From a checkpoint of a small self-supervised image encoder: depths [5, 5, 5].
Rows from block 12, named by matrix and row number. Rows with one number belong to one attention dimension. Each number is 200 + 30 x the weight over its row's rms, rounded and kept within 0 to 999. All counts start at 0. After the name is the row's rms in percent of the matrix's.
# v: window attention query, key and value (stacked) (model.blocks.12.attn.qkv.weight, 576x192, the v third), inputs 96-191
# proj: window attention output (model.blocks.12.attn.proj.weight, 192x192, transposed), outputs 96-191
v.12,096,212,190,186,146,189,217,187,220,219,224,178,239,188,222,251,233,168,178,192,164,248,220,242,237,176,196,177,158,240,259,196,171,235,212,191,194,204,224,169,231,239,221,276,224,237,214,177,205,193,239,181,205,134,212,168,188,134,178,210,169,187,198,178,190,153,183,206,165,161,228,184,176,182,228,186,262,229,181,181,242,141,209,226,215,273,257,217,201,171,134,195,201,161,229,184,201
v.13,099,222,230,212,181,209,227,177,274,193,216,273,215,183,233,162,197,162,157,237,185,201,200,246,210,192,196,223,185,236,182,220,147,259,222,166,210,136,230,196,180,201,186,186,181,194,171,212,201,188,152,224,152,205,245,152,178,180,257,201,223,247,171,128,213,239,198,219,156,186,199,177,183,195,214,226,203,200,171,241,239,150,216,205,214,171,193,262,237,183,222,175,234,187,219,195,156
v.14,098,183,149,258,235,184,196,177,216,171,210,267,159,177,174,234,203,224,186,175,203,215,240,206,226,205,149,183,243,232,171,203,170,249,200,194,182,198,188,207,137,191,203,247,221,166,232,183,233,200,192,198,202,154,166,225,240,200,200,142,213,170,204,202,217,189,228,137,210,238,227,160,160,247,167,217,202,120,215,184,199,202,196,185,215,154,246,102,154,199,236,180,201,245,229,181,198
v.15,098,202,241,237,205,211,163,134,187,196,246,212,194,176,284,213,235,178,153,187,239,176,191,232,239,161,207,163,214,201,228,231,175,203,142,231,143,198,209,223,169,215,216,215,189,165,206,133,146,214,193,199,163,168,243,223,227,172,190,138,188,207,194,200,258,262,154,214,183,213,218,162,205,158,218,244,247,180,172,215,213,230,161,197,217,204,210,215,203,266,194,193,227,212,193,263,160
v.16,113,186,158,211,215,213,196,230,175,137,164,179,189,168,162,147,170,217,242,156,163,168,233,219,151,173,182,177,173,208,200,172,197,229,204,191,269,244,168,188,216,200,186,157,235,155,229,269,237,172,239,215,221,219,213,242,173,193,177,225,188,208,196,241,220,215,220,235,212,153,226,178,170,271,241,127,188,140,203,220,214,162,189,211,224,214,155,203,160,183,177,189,176,172,179,211,226
v.17,092,172,241,174,231,179,192,216,171,211,167,209,213,197,200,224,188,207,178,196,154,239,191,137,197,218,222,204,268,166,250,243,172,176,161,236,172,230,157,233,245,213,226,190,223,151,221,180,137,209,183,182,192,162,212,228,179,165,197,214,232,183,161,210,209,209,133,188,158,229,201,190,214,219,150,194,178,225,155,170,179,241,222,157,187,229,260,192,253,199,215,154,215,220,170,173,248
v.18,102,159,236,244,135,208,197,220,184,215,188,205,203,166,176,224,137,173,188,198,204,268,170,211,175,243,197,224,209,164,206,210,212,196,203,189,251,225,219,221,191,169,220,201,214,158,193,223,162,181,187,174,211,202,237,205,271,180,230,166,209,193,155,244,179,198,217,232,225,226,229,207,161,153,196,200,229,177,197,169,146,112,209,221,190,231,187,160,223,226,193,146,210,185,236,173,180
v.19,101,269,253,187,185,221,142,218,174,213,206,200,165,182,259,222,157,216,180,201,159,178,204,200,186,196,192,223,159,257,235,210,155,224,183,242,184,158,204,212,170,159,208,196,200,235,200,168,226,147,164,223,191,124,226,177,172,161,218,198,215,207,185,242,240,206,148,186,209,228,213,160,180,174,155,162,221,237,136,203,239,160,212,227,147,183,198,218,214,253,122,191,227,232,202,215,226
v.20,092,194,171,216,173,214,225,247,208,148,160,168,240,238,176,207,247,232,233,213,239,196,185,194,205,256,224,195,199,223,171,223,230,191,236,208,139,176,230,196,261,259,230,199,206,220,183,172,203,162,172,233,222,226,244,186,209,165,158,213,229,221,197,260,138,176,210,233,226,144,169,193,167,204,191,187,205,224,183,175,179,200,218,217,152,218,210,182,170,246,211,160,180,239,163,173,223
v.21,103,187,186,195,218,216,229,256,193,175,190,123,220,203,148,191,176,262,159,162,174,178,217,230,240,201,172,233,212,176,214,167,222,192,204,184,158,269,206,138,208,195,199,216,205,179,245,204,216,192,295,245,154,201,181,215,207,164,216,173,185,159,240,141,249,253,200,178,234,176,162,225,178,178,223,191,210,196,223,167,196,216,211,175,214,221,179,220,209,164,190,176,230,189,207,166,262
v.22,094,224,158,194,205,132,212,152,176,184,237,195,187,251,200,223,185,218,222,200,206,244,181,250,270,189,177,199,245,211,131,201,175,190,210,243,217,135,231,225,176,170,185,207,204,202,264,227,180,195,164,225,180,194,218,186,227,208,158,180,202,185,214,159,186,170,149,256,219,172,218,194,207,135,170,181,175,210,196,183,170,200,167,223,146,192,223,174,242,204,157,244,241,156,156,241,199
v.23,107,189,190,172,237,204,188,172,222,247,225,213,177,206,190,229,202,227,205,248,189,245,208,277,214,139,235,212,202,152,237,178,212,197,185,267,217,223,217,202,174,168,169,242,221,221,234,210,210,228,162,207,186,201,199,185,224,142,221,210,186,196,163,244,208,228,218,204,250,251,160,156,196,159,177,188,187,176,202,202,195,184,274,247,199,216,187,128,192,148,207,176,243,199,230,209,139
v.24,097,220,207,221,255,212,187,207,196,184,207,214,164,205,189,199,173,165,189,238,200,193,215,190,200,169,128,235,215,202,227,195,177,175,171,191,194,178,220,161,175,179,203,175,219,233,179,181,188,223,199,219,157,229,179,184,259,179,168,191,173,198,185,184,232,181,221,154,194,249,213,166,166,177,241,176,211,187,279,197,189,208,169,207,167,232,171,206,216,195,184,203,219,189,210,205,205
v.25,105,206,180,197,208,255,208,213,215,235,148,236,191,183,217,222,203,204,195,176,172,159,179,175,197,215,149,198,223,173,162,193,270,260,210,179,210,214,181,214,263,195,186,189,202,215,163,195,211,179,158,213,218,219,191,217,271,203,156,225,202,223,179,152,214,197,175,248,197,157,230,214,194,227,232,240,220,237,258,177,219,216,195,183,235,196,206,239,193,226,123,231,223,165,168,177,221
v.26,101,212,247,175,232,252,196,189,207,271,215,209,215,168,170,254,230,188,178,242,167,192,152,211,193,192,219,148,178,205,198,213,202,179,173,224,169,207,210,193,204,163,220,257,211,233,182,181,173,233,138,207,196,187,171,165,227,179,176,191,217,212,221,231,178,175,229,163,163,245,212,143,261,140,162,237,185,188,156,205,228,176,183,208,247,193,212,190,166,176,155,208,147,191,256,190,192
v.27,098,172,206,180,177,214,274,228,220,147,200,258,152,169,162,211,208,205,233,244,217,194,178,178,205,172,205,191,231,179,201,241,193,154,188,213,201,207,187,181,234,211,172,151,181,233,224,201,161,243,195,213,181,179,236,233,241,168,202,212,169,177,199,195,252,208,158,229,217,175,173,200,199,176,213,202,176,156,232,222,181,148,161,225,197,248,179,222,215,191,226,156,197,195,230,171,249
v.28,092,207,182,197,158,175,239,169,188,175,196,236,208,220,165,215,198,153,164,184,171,217,226,189,182,217,182,214,240,198,221,197,139,183,219,167,178,244,175,228,192,183,196,233,231,173,202,172,270,175,205,214,186,225,181,189,200,253,241,201,252,192,153,194,193,169,252,214,172,183,138,177,191,266,231,200,164,202,184,227,230,187,205,156,189,211,219,226,165,199,216,195,220,221,188,195,227
v.29,103,196,171,199,219,208,180,274,184,212,168,257,221,254,233,223,145,257,241,216,166,199,172,178,145,164,232,192,196,153,181,231,218,214,210,211,194,193,173,198,198,226,190,184,178,226,203,257,169,214,204,155,160,143,200,188,218,217,168,215,224,221,192,220,225,182,214,211,189,205,191,259,201,179,236,223,200,224,180,134,229,218,244,173,202,219,193,204,213,182,237,190,135,133,184,197,210
v.30,093,196,187,228,179,239,151,116,228,183,235,160,156,141,211,185,195,231,159,226,211,227,185,156,274,223,189,191,194,174,249,176,227,195,163,245,205,166,231,200,219,256,194,251,213,207,206,169,244,228,170,168,200,204,185,200,202,204,222,191,202,155,225,172,219,191,164,193,185,224,235,142,182,139,165,211,225,194,266,188,266,212,183,212,203,239,176,173,142,196,143,171,191,187,242,204,179
v.31,097,176,170,259,227,134,264,241,202,160,212,200,227,209,219,184,230,193,217,199,202,222,182,250,187,193,179,177,195,188,241,171,151,170,164,190,193,175,211,263,219,196,238,170,183,246,193,232,213,185,196,217,159,170,250,172,227,160,193,220,231,184,242,142,238,184,227,173,219,237,199,172,242,181,207,205,209,214,212,188,124,153,208,197,155,225,178,165,203,199,199,212,240,154,190,204,155
v.32,103,203,181,235,199,195,190,216,219,155,183,188,169,249,173,159,177,214,231,215,181,231,166,196,229,206,197,236,187,190,238,196,220,199,177,234,222,247,204,144,184,245,213,258,150,162,180,182,192,160,170,233,147,164,176,184,166,203,220,169,219,184,185,199,191,187,258,192,240,202,200,163,175,140,161,217,200,196,192,197,214,192,208,187,227,230,179,201,251,165,187,217,192,177,174,148,251
v.33,097,170,139,101,235,214,188,200,223,203,171,189,167,241,223,242,237,184,196,238,196,194,240,176,204,194,229,183,196,227,192,204,198,195,186,176,133,221,219,150,159,244,159,228,268,201,190,171,209,212,226,189,186,213,229,136,206,196,184,198,163,187,189,192,260,266,225,236,222,188,187,166,213,212,213,184,239,226,229,187,205,212,197,217,186,162,207,194,248,158,193,204,232,216,172,227,188
v.34,099,236,237,187,213,254,274,180,161,202,243,189,154,187,225,209,186,269,221,171,215,191,200,196,196,172,183,165,168,198,157,224,206,194,196,186,199,227,236,192,264,196,160,190,212,232,237,219,203,217,177,199,253,227,226,163,187,193,193,176,154,246,225,157,256,217,153,193,164,184,197,154,153,190,148,221,228,206,208,181,163,226,219,212,182,161,224,188,224,236,174,166,212,221,216,202,186
v.35,110,200,200,243,161,174,178,203,215,133,174,208,172,289,175,232,161,179,188,190,201,182,201,214,216,180,161,133,183,221,209,250,191,175,157,142,191,200,221,256,193,152,196,240,205,209,189,188,179,208,184,166,186,178,138,236,196,180,172,181,248,208,208,237,192,263,159,274,205,180,166,214,197,186,161,195,207,154,216,262,173,226,178,178,197,189,167,170,197,216,225,228,178,215,198,247,171
v.36,104,207,226,202,220,183,222,128,193,208,225,142,212,183,184,193,179,230,197,183,228,181,165,188,237,197,237,193,237,173,169,186,139,220,264,155,204,197,195,183,220,201,214,265,184,222,209,235,202,192,213,170,221,205,256,204,207,226,180,173,160,259,198,219,205,198,197,195,224,196,195,127,178,172,240,197,218,194,196,196,162,187,153,163,197,243,191,213,113,237,180,178,231,196,223,204,214
v.37,095,167,181,189,160,205,227,191,175,165,198,188,222,171,188,172,161,232,227,194,235,187,201,165,216,233,214,186,200,219,167,193,294,189,226,187,183,235,170,208,224,243,162,215,196,256,252,201,186,236,216,211,183,226,154,211,201,195,205,163,218,180,196,194,198,218,180,200,185,212,162,223,173,198,225,192,147,187,214,168,195,209,219,229,206,228,133,181,202,210,176,205,184,174,201,187,198
v.38,098,145,288,170,190,180,222,169,160,175,180,208,209,158,227,164,182,243,206,137,208,197,179,184,168,224,147,217,198,192,170,160,260,256,217,213,147,188,151,203,227,202,202,155,147,146,186,247,174,194,165,131,198,217,217,197,225,240,219,226,220,183,237,210,223,155,223,166,239,233,159,223,205,234,199,194,200,225,200,190,233,187,225,225,175,218,185,221,179,181,197,265,174,198,186,200,173
v.39,101,228,195,164,198,207,183,194,208,198,205,246,195,187,173,219,158,201,214,176,239,239,138,178,203,174,212,182,170,235,165,224,190,222,171,170,185,163,197,192,139,226,241,219,212,200,233,173,259,176,182,161,249,171,194,189,188,200,197,254,209,170,139,218,220,228,198,208,230,267,184,139,190,176,201,187,186,195,187,148,194,217,220,199,209,227,210,185,169,217,178,203,243,165,174,242,170
v.40,099,194,202,240,135,213,176,183,172,171,212,218,204,216,220,222,145,236,232,215,235,201,242,184,211,149,214,246,190,235,218,281,179,185,179,131,168,222,162,218,259,221,163,201,259,209,182,201,233,196,177,200,175,158,202,205,173,165,216,131,149,257,180,137,161,216,224,160,206,193,203,211,255,179,214,199,223,149,205,178,181,191,201,237,197,190,174,157,182,215,153,149,168,229,189,213,155
v.41,099,189,213,190,150,216,192,217,208,188,229,198,232,220,223,153,189,170,175,218,212,179,146,173,204,197,231,161,239,216,245,192,196,192,167,230,191,200,251,211,249,199,159,245,133,206,161,190,181,179,177,226,178,186,204,203,202,178,172,210,219,198,216,185,240,206,165,160,137,242,180,187,198,130,144,191,162,183,202,191,179,180,204,245,221,167,227,177,221,173,264,175,170,199,181,146,188
v.42,099,206,192,217,131,235,207,172,216,157,198,230,219,176,217,219,246,180,208,212,212,228,177,226,197,207,229,213,213,232,219,220,173,186,166,253,165,198,223,201,182,201,229,204,211,195,176,191,194,197,195,235,218,191,257,176,230,132,218,197,207,211,198,162,153,188,168,165,249,219,208,171,244,227,190,197,117,199,210,190,181,208,181,183,186,203,187,137,194,211,158,187,272,268,159,188,223
v.43,106,235,223,216,186,215,116,177,273,189,260,220,156,214,204,181,195,228,170,207,193,236,194,176,229,247,249,225,194,156,209,205,170,184,180,233,180,167,198,186,192,183,209,173,175,236,190,168,204,152,191,242,237,191,171,175,237,231,190,250,179,174,196,226,186,205,202,205,209,214,207,228,208,208,168,240,217,214,156,160,206,165,129,182,220,150,239,181,134,248,181,177,228,243,196,174,208
v.44,099,216,158,179,206,168,196,243,181,156,214,167,219,128,200,198,133,194,182,173,245,185,204,204,212,174,139,239,202,194,223,260,171,217,120,197,219,217,170,185,206,148,204,262,221,225,187,154,169,237,244,192,205,228,247,190,193,223,171,265,209,171,168,218,155,216,188,169,231,184,243,216,255,169,220,214,260,170,212,228,176,204,211,197,201,212,183,174,190,232,225,195,264,252,198,239,150
v.45,102,188,246,223,166,288,194,200,174,263,230,193,213,198,183,153,246,203,226,149,193,168,168,218,221,159,182,190,187,208,194,198,150,215,197,198,245,176,187,143,197,168,189,226,174,210,158,168,182,163,170,171,141,168,172,213,215,220,210,164,222,231,199,185,151,218,183,189,224,247,199,162,236,248,199,181,187,178,250,206,164,231,185,221,261,166,166,227,201,208,215,205,168,240,179,195,244
v.46,114,242,232,266,114,199,208,194,203,220,195,182,185,193,263,185,201,188,157,241,169,209,201,212,230,236,195,188,228,161,213,169,174,168,169,250,223,130,223,167,217,167,215,163,180,193,175,188,144,174,184,216,226,166,182,197,174,179,193,177,163,164,231,202,243,246,233,232,188,199,235,151,204,228,216,183,231,233,161,233,231,230,211,208,158,166,220,229,142,173,175,214,250,159,198,221,174
v.47,094,154,185,210,225,236,172,196,184,189,184,248,244,237,172,209,167,240,189,221,161,185,192,169,186,208,221,227,154,202,235,165,181,130,233,185,230,207,187,128,223,236,194,185,181,192,202,256,238,223,218,259,233,191,180,243,219,217,195,177,166,259,189,173,206,271,196,188,210,175,198,244,150,203,219,222,225,189,193,165,173,165,186,272,210,203,179,210,174,187,135,191,232,160,158,213,198
proj.12,100,191,202,202,240,191,198,214,200,181,175,244,176,193,170,136,154,197,239,228,241,157,187,182,166,227,181,211,238,185,153,173,183,224,208,224,201,182,162,243,155,163,179,147,188,148,189,243,216,211,181,202,188,274,179,192,205,271,235,210,222,196,208,239,209,231,204,172,219,235,173,223,240,209,158,205,163,158,199,231,163,240,194,181,177,133,153,184,182,245,245,217,209,238,167,221,215
proj.13,098,194,163,189,222,184,169,209,140,205,210,140,152,227,150,205,196,197,241,186,201,183,203,151,200,218,211,183,203,168,227,210,252,156,200,235,193,246,184,204,205,186,247,214,233,223,227,194,214,218,227,171,225,213,196,245,233,199,137,221,179,129,195,249,196,162,182,179,219,222,221,234,233,197,189,183,176,204,217,159,161,243,159,197,197,226,193,150,183,223,178,243,161,205,171,189,239
proj.14,098,233,242,158,152,198,173,211,193,234,187,127,227,218,231,145,202,182,222,228,164,200,186,205,174,215,265,202,160,172,217,214,236,154,196,191,235,217,197,217,250,216,183,179,191,229,183,210,149,192,201,210,207,215,212,174,160,170,193,242,179,231,183,215,185,191,165,231,195,151,197,235,241,165,219,184,213,264,174,200,186,200,206,212,176,241,168,289,267,201,183,210,218,180,169,225,223
proj.15,091,198,162,175,192,185,215,269,226,196,194,182,198,240,111,177,186,229,222,214,156,224,224,201,183,210,208,235,195,191,188,200,215,189,232,182,254,196,220,208,223,179,192,174,197,247,207,237,258,170,195,209,220,202,170,179,137,199,196,279,197,194,206,195,130,164,232,163,251,204,179,211,174,222,191,161,171,229,234,187,180,186,224,208,185,182,199,205,202,111,181,214,194,200,194,120,213
proj.16,104,202,213,213,204,191,217,159,213,237,221,204,210,239,214,247,214,203,159,201,237,223,181,159,226,233,185,241,240,168,201,215,207,164,209,197,111,179,212,202,206,221,225,238,176,223,180,128,177,222,168,161,207,167,176,134,248,217,254,183,217,195,213,195,175,144,209,201,200,247,190,242,233,163,156,266,196,274,231,167,194,216,226,154,174,214,229,192,226,225,232,195,206,251,204,183,171
proj.17,094,250,178,216,184,210,199,180,216,209,241,197,151,192,200,189,223,187,193,210,235,168,226,241,245,162,161,186,144,239,139,173,233,211,205,153,191,169,236,175,178,204,176,221,178,241,192,225,274,193,193,204,204,223,194,189,194,266,222,217,182,235,258,213,199,194,246,194,214,167,229,208,168,171,247,196,222,190,217,232,195,163,179,248,238,192,173,207,127,207,150,248,173,160,246,236,154
proj.18,098,244,159,161,263,222,186,169,212,189,226,194,193,231,186,157,226,243,224,209,186,135,250,163,219,167,221,173,170,238,194,226,217,225,196,200,151,162,174,178,202,218,161,174,192,246,219,202,227,203,217,211,193,196,144,208,116,226,191,230,208,197,250,159,220,222,191,153,185,164,178,189,231,238,229,196,159,213,205,252,266,283,194,193,190,205,210,237,192,195,222,244,174,212,148,228,223
proj.19,094,120,149,200,245,156,247,164,226,194,207,222,195,172,128,203,258,186,193,212,267,202,218,166,231,176,201,155,239,175,175,240,245,167,204,180,181,241,223,196,231,221,213,219,209,157,215,217,195,268,229,167,198,282,177,235,209,221,215,195,173,215,203,171,155,187,279,211,211,187,217,221,229,217,239,222,175,177,227,198,189,219,208,192,252,217,196,198,167,150,257,229,159,171,213,200,152
proj.20,096,173,258,187,228,177,183,176,184,268,251,243,179,183,220,203,158,177,165,207,166,199,234,194,200,157,193,218,192,191,221,179,158,181,182,189,221,216,163,169,171,150,169,214,200,186,210,223,214,238,241,178,180,169,146,228,213,212,224,155,154,172,189,127,259,212,190,192,165,251,233,224,223,185,183,235,208,180,225,217,216,190,197,179,233,194,194,191,212,149,173,262,222,164,236,214,168
proj.21,105,213,213,193,193,185,163,161,181,216,195,264,183,185,240,233,212,154,239,219,213,193,175,158,149,208,190,178,192,191,181,189,186,233,206,215,211,157,172,247,209,195,222,198,213,241,156,226,196,203,114,167,245,208,232,173,198,256,190,262,213,262,152,236,166,145,216,206,165,222,244,183,213,215,190,217,220,200,164,235,209,173,171,231,206,204,210,155,221,227,198,215,189,197,213,224,157
proj.22,099,179,240,209,169,255,170,228,231,217,152,203,234,143,195,165,203,186,182,192,209,181,225,204,157,213,216,195,164,189,236,194,247,221,172,196,183,256,151,177,224,219,221,190,217,219,146,186,196,200,221,173,203,199,174,192,180,198,228,209,190,224,143,266,205,219,202,158,182,225,173,181,164,246,214,222,222,196,189,214,204,198,233,196,241,212,190,248,135,196,236,167,180,224,254,184,184
proj.23,106,240,228,232,141,187,210,240,177,155,185,205,237,210,216,189,214,161,185,182,218,182,186,157,201,267,136,183,190,248,195,261,167,172,190,190,202,172,182,207,233,244,237,178,189,191,178,184,210,184,224,181,200,178,208,228,175,253,185,178,212,193,208,144,183,198,204,173,164,139,231,245,221,215,227,206,212,224,176,171,214,206,132,142,222,185,189,244,219,260,178,223,157,200,180,203,257
proj.24,094,171,208,193,151,195,217,180,198,212,199,186,227,184,239,205,220,228,212,171,213,209,181,215,217,226,272,157,202,190,167,204,220,216,208,209,233,224,212,246,233,231,207,193,177,172,204,197,209,177,196,184,230,159,240,210,115,207,233,205,219,214,209,209,167,252,198,261,216,156,194,229,234,217,165,238,212,202,134,192,202,193,244,176,242,156,205,192,181,213,207,214,198,200,178,181,171
proj.25,102,200,194,222,218,157,180,216,157,187,265,156,218,228,171,183,188,210,218,236,215,222,229,218,165,195,266,195,180,188,222,187,147,143,209,202,212,199,192,201,149,218,198,200,211,169,257,196,187,196,217,204,211,192,183,217,152,189,214,169,187,190,192,252,167,181,204,171,203,237,166,192,202,187,144,169,212,138,139,265,146,195,235,204,167,203,206,171,188,188,264,169,191,238,240,213,197
proj.26,097,207,138,212,181,154,227,193,227,154,186,227,189,221,251,156,192,203,213,193,242,181,199,204,212,209,197,236,224,223,197,218,196,233,205,205,229,176,217,221,171,229,225,177,179,191,202,206,215,147,263,199,192,247,194,262,145,244,210,242,163,194,213,142,193,252,182,228,213,168,205,263,143,250,237,167,186,222,247,173,189,207,208,201,155,208,185,226,232,210,227,197,219,185,138,218,228
proj.27,097,230,201,234,226,196,148,180,193,275,212,152,234,227,219,187,141,186,171,165,177,231,236,226,211,209,229,193,170,233,181,164,187,239,236,178,213,199,216,226,165,204,211,249,229,154,169,226,225,178,191,186,220,232,159,165,173,232,219,180,249,190,194,191,175,208,229,136,189,231,234,217,205,216,210,185,241,232,181,190,226,240,209,167,194,167,195,145,206,213,165,242,196,193,170,211,137
proj.28,095,232,211,202,206,224,155,212,207,245,206,155,203,173,220,199,190,220,224,186,228,178,189,229,204,197,254,207,197,193,158,220,256,215,204,234,229,175,201,200,210,211,190,150,190,235,192,247,149,230,170,186,209,185,206,204,226,142,184,174,177,242,239,173,197,251,155,216,223,206,272,214,200,162,174,215,220,160,223,172,181,180,192,241,224,195,175,134,270,205,181,221,212,203,237,209,212
proj.29,096,192,227,202,181,202,246,145,231,196,223,141,201,139,162,178,234,166,153,159,231,186,218,203,236,207,172,208,201,259,209,164,184,191,194,190,206,217,213,202,211,181,191,222,203,155,194,147,216,173,215,232,217,277,217,212,179,174,207,184,180,160,193,150,163,198,200,185,202,210,209,163,225,203,165,180,186,200,223,264,173,178,166,205,184,193,193,210,156,228,154,225,241,275,214,206,194
proj.30,095,229,233,193,251,166,247,253,184,208,146,252,238,223,226,212,210,194,238,180,190,192,216,257,138,199,213,200,197,225,151,220,180,232,238,166,192,239,158,185,168,152,196,169,179,163,205,222,150,160,208,212,201,190,195,220,206,182,177,223,198,250,204,223,194,207,222,197,194,182,181,241,193,250,217,178,185,220,148,219,126,182,243,192,171,155,240,232,240,221,236,224,201,219,137,191,206
proj.31,095,232,243,164,167,230,168,158,196,223,193,231,180,169,182,223,176,221,174,210,190,180,177,144,211,179,193,205,199,217,184,226,246,218,246,230,201,230,204,139,177,182,180,221,215,170,204,171,162,223,210,170,224,242,167,223,189,209,207,165,171,187,158,264,163,229,185,218,184,127,190,214,162,206,174,192,187,212,196,208,265,233,204,210,235,204,232,190,223,201,175,178,152,285,224,185,241
proj.32,109,187,226,174,174,200,188,206,187,212,220,212,208,176,230,240,214,194,176,187,224,192,236,161,169,213,214,193,218,198,162,179,186,205,196,178,196,127,170,280,232,157,159,147,229,211,211,209,197,228,213,188,278,225,247,217,246,205,186,206,214,203,243,180,220,211,160,184,187,197,206,254,241,239,250,208,173,174,182,205,181,215,200,213,174,158,226,201,154,208,205,195,212,211,212,243,144
proj.33,102,223,248,277,140,178,221,197,207,197,223,214,252,167,168,201,176,209,211,174,212,199,147,212,181,198,185,174,199,176,225,171,196,200,203,250,255,185,173,230,251,165,223,169,138,188,226,237,196,211,183,209,207,201,184,234,226,202,229,201,220,221,198,193,154,138,187,155,191,232,253,222,183,189,197,207,164,177,175,207,168,173,212,198,219,230,190,197,161,253,187,179,186,209,245,158,215
proj.34,102,165,167,182,170,145,145,233,247,212,162,217,243,182,185,194,217,137,223,212,185,194,190,235,223,204,205,208,207,184,238,157,168,200,198,211,226,160,206,190,150,206,266,193,176,178,176,193,219,187,202,201,142,201,179,223,236,210,175,230,241,165,171,219,135,157,231,197,194,228,221,209,234,200,250,169,168,195,188,225,220,146,150,202,221,226,192,195,216,144,232,211,197,193,211,179,226
proj.35,111,215,207,173,247,216,208,224,196,252,171,181,239,154,196,209,217,207,201,224,211,219,181,186,186,236,263,268,187,180,188,184,213,237,222,240,226,196,172,147,191,237,187,159,207,188,213,215,195,214,219,232,221,203,250,171,231,194,229,192,174,183,207,159,186,137,249,108,227,225,213,172,200,195,236,193,185,253,186,139,243,200,212,225,206,172,212,208,208,187,179,165,220,212,231,154,218
proj.36,107,194,175,195,208,236,196,242,220,181,188,227,197,209,241,212,217,180,219,233,159,195,246,204,182,208,143,206,168,228,192,215,227,221,167,215,150,240,193,199,165,209,180,160,251,174,165,178,191,174,185,244,189,208,152,189,178,168,204,281,203,145,255,190,197,203,207,230,160,247,203,278,204,242,164,206,181,220,200,203,215,216,248,195,202,157,220,191,256,182,202,211,148,205,194,194,193
proj.37,098,221,228,213,192,178,188,229,202,243,188,197,175,261,222,225,193,169,169,187,159,202,214,271,175,179,188,217,185,165,224,188,110,184,206,214,232,218,225,193,160,152,214,170,194,145,176,232,189,180,186,157,186,186,263,183,196,215,183,200,161,211,198,172,217,190,205,196,239,182,214,192,206,183,177,203,244,196,192,221,207,180,189,199,221,179,246,217,218,210,209,197,215,212,190,223,193
proj.38,106,236,142,219,271,224,181,215,209,224,204,182,193,195,163,209,228,164,145,236,154,172,226,206,218,144,214,169,225,253,216,238,210,148,194,164,236,198,242,159,215,184,219,230,236,253,205,134,237,161,222,236,224,173,214,204,194,203,179,243,176,228,173,201,172,238,185,230,185,171,222,195,209,182,215,217,197,185,189,209,177,199,181,170,252,226,217,189,226,205,209,120,238,191,215,188,217
proj.39,102,191,203,218,225,203,207,190,186,237,227,161,206,160,243,165,272,184,164,230,158,159,273,208,206,199,167,222,224,197,257,184,197,168,216,216,190,243,220,209,281,168,156,211,187,235,181,209,132,248,220,223,158,217,207,205,201,201,192,209,173,248,249,209,172,158,193,224,178,126,220,263,215,196,180,231,237,227,202,226,207,208,195,170,201,181,196,233,162,191,211,204,173,232,220,171,223
proj.40,106,213,217,153,237,184,216,216,230,225,174,217,225,186,179,196,241,152,185,149,198,190,171,221,185,250,207,150,203,156,186,125,184,179,212,272,250,208,215,230,186,185,236,155,166,195,198,233,154,209,223,187,207,200,206,161,264,216,191,199,243,139,215,231,215,180,188,206,212,199,239,153,147,252,194,178,171,230,177,205,220,179,204,171,235,200,204,175,241,202,276,223,227,160,192,214,228
proj.41,103,227,185,186,245,186,227,182,222,221,184,219,193,170,196,249,221,208,249,174,202,218,251,257,226,177,170,226,154,166,148,196,161,220,221,190,183,191,189,192,168,202,270,121,266,172,228,219,186,207,224,151,186,211,181,215,193,249,228,196,192,198,197,199,182,190,219,231,268,181,196,183,199,242,258,186,247,234,199,211,211,210,147,161,147,217,189,205,172,237,128,211,210,250,173,227,212
proj.42,100,194,214,194,216,164,183,239,219,235,214,187,177,251,214,175,152,213,188,198,162,182,212,192,208,196,209,218,171,171,181,199,197,218,256,174,230,170,125,204,174,215,167,172,202,184,227,232,183,191,197,200,206,206,171,226,182,235,181,152,199,177,229,214,257,208,247,235,186,189,191,215,142,179,200,230,274,204,206,188,190,202,209,231,219,179,246,262,248,205,246,231,124,155,212,211,178
proj.43,112,177,200,217,189,169,244,240,116,195,137,182,214,245,230,184,239,166,210,203,171,199,219,261,189,151,166,193,229,204,193,212,225,190,202,179,253,211,178,216,203,239,157,229,191,136,180,220,177,226,181,192,191,200,208,240,169,176,222,142,210,226,222,168,169,221,192,187,217,202,160,197,172,181,235,199,148,195,245,242,194,242,278,198,184,227,181,174,270,175,240,229,190,168,181,249,188
proj.44,099,172,244,221,236,249,202,130,245,223,178,249,184,235,211,222,278,209,199,223,172,211,192,180,169,248,262,154,224,236,176,187,248,145,220,178,167,181,218,217,187,243,203,155,166,187,217,230,227,143,162,208,205,151,136,220,188,173,237,220,155,230,212,201,259,178,209,209,187,183,177,213,157,257,179,215,141,226,202,185,214,194,189,220,189,220,242,234,186,173,169,227,137,158,188,149,237
proj.45,105,197,164,170,211,110,206,206,204,158,188,231,186,183,226,230,142,218,198,246,210,234,226,175,198,183,247,202,216,204,168,176,242,204,221,213,156,222,218,267,222,187,230,169,233,185,238,266,251,219,228,215,261,233,213,218,171,182,201,249,192,174,209,219,262,184,226,212,203,153,189,221,154,168,216,206,188,230,169,213,221,177,184,191,151,231,221,227,239,191,214,198,219,177,196,177,168
proj.46,109,172,198,167,271,173,217,244,177,182,209,245,181,266,178,206,186,219,217,160,234,212,202,207,166,185,210,208,161,233,193,189,215,215,219,157,166,260,185,268,168,221,184,219,179,177,230,172,234,227,177,190,197,194,216,201,227,200,214,208,239,239,205,223,150,185,145,174,260,185,161,231,220,186,162,238,172,205,209,157,187,180,233,195,225,213,160,156,246,245,196,186,165,273,218,183,207
proj.47,099,246,218,215,145,169,182,222,212,186,179,151,176,215,207,218,211,181,192,172,234,214,200,215,209,198,175,180,258,199,183,211,233,270,163,225,177,204,204,252,161,150,200,194,246,207,196,165,158,185,179,138,159,173,217,135,217,162,211,223,247,114,206,217,201,137,235,193,209,220,230,175,237,190,191,188,175,221,215,241,243,234,214,157,166,177,221,218,240,211,266,200,170,255,266,220,196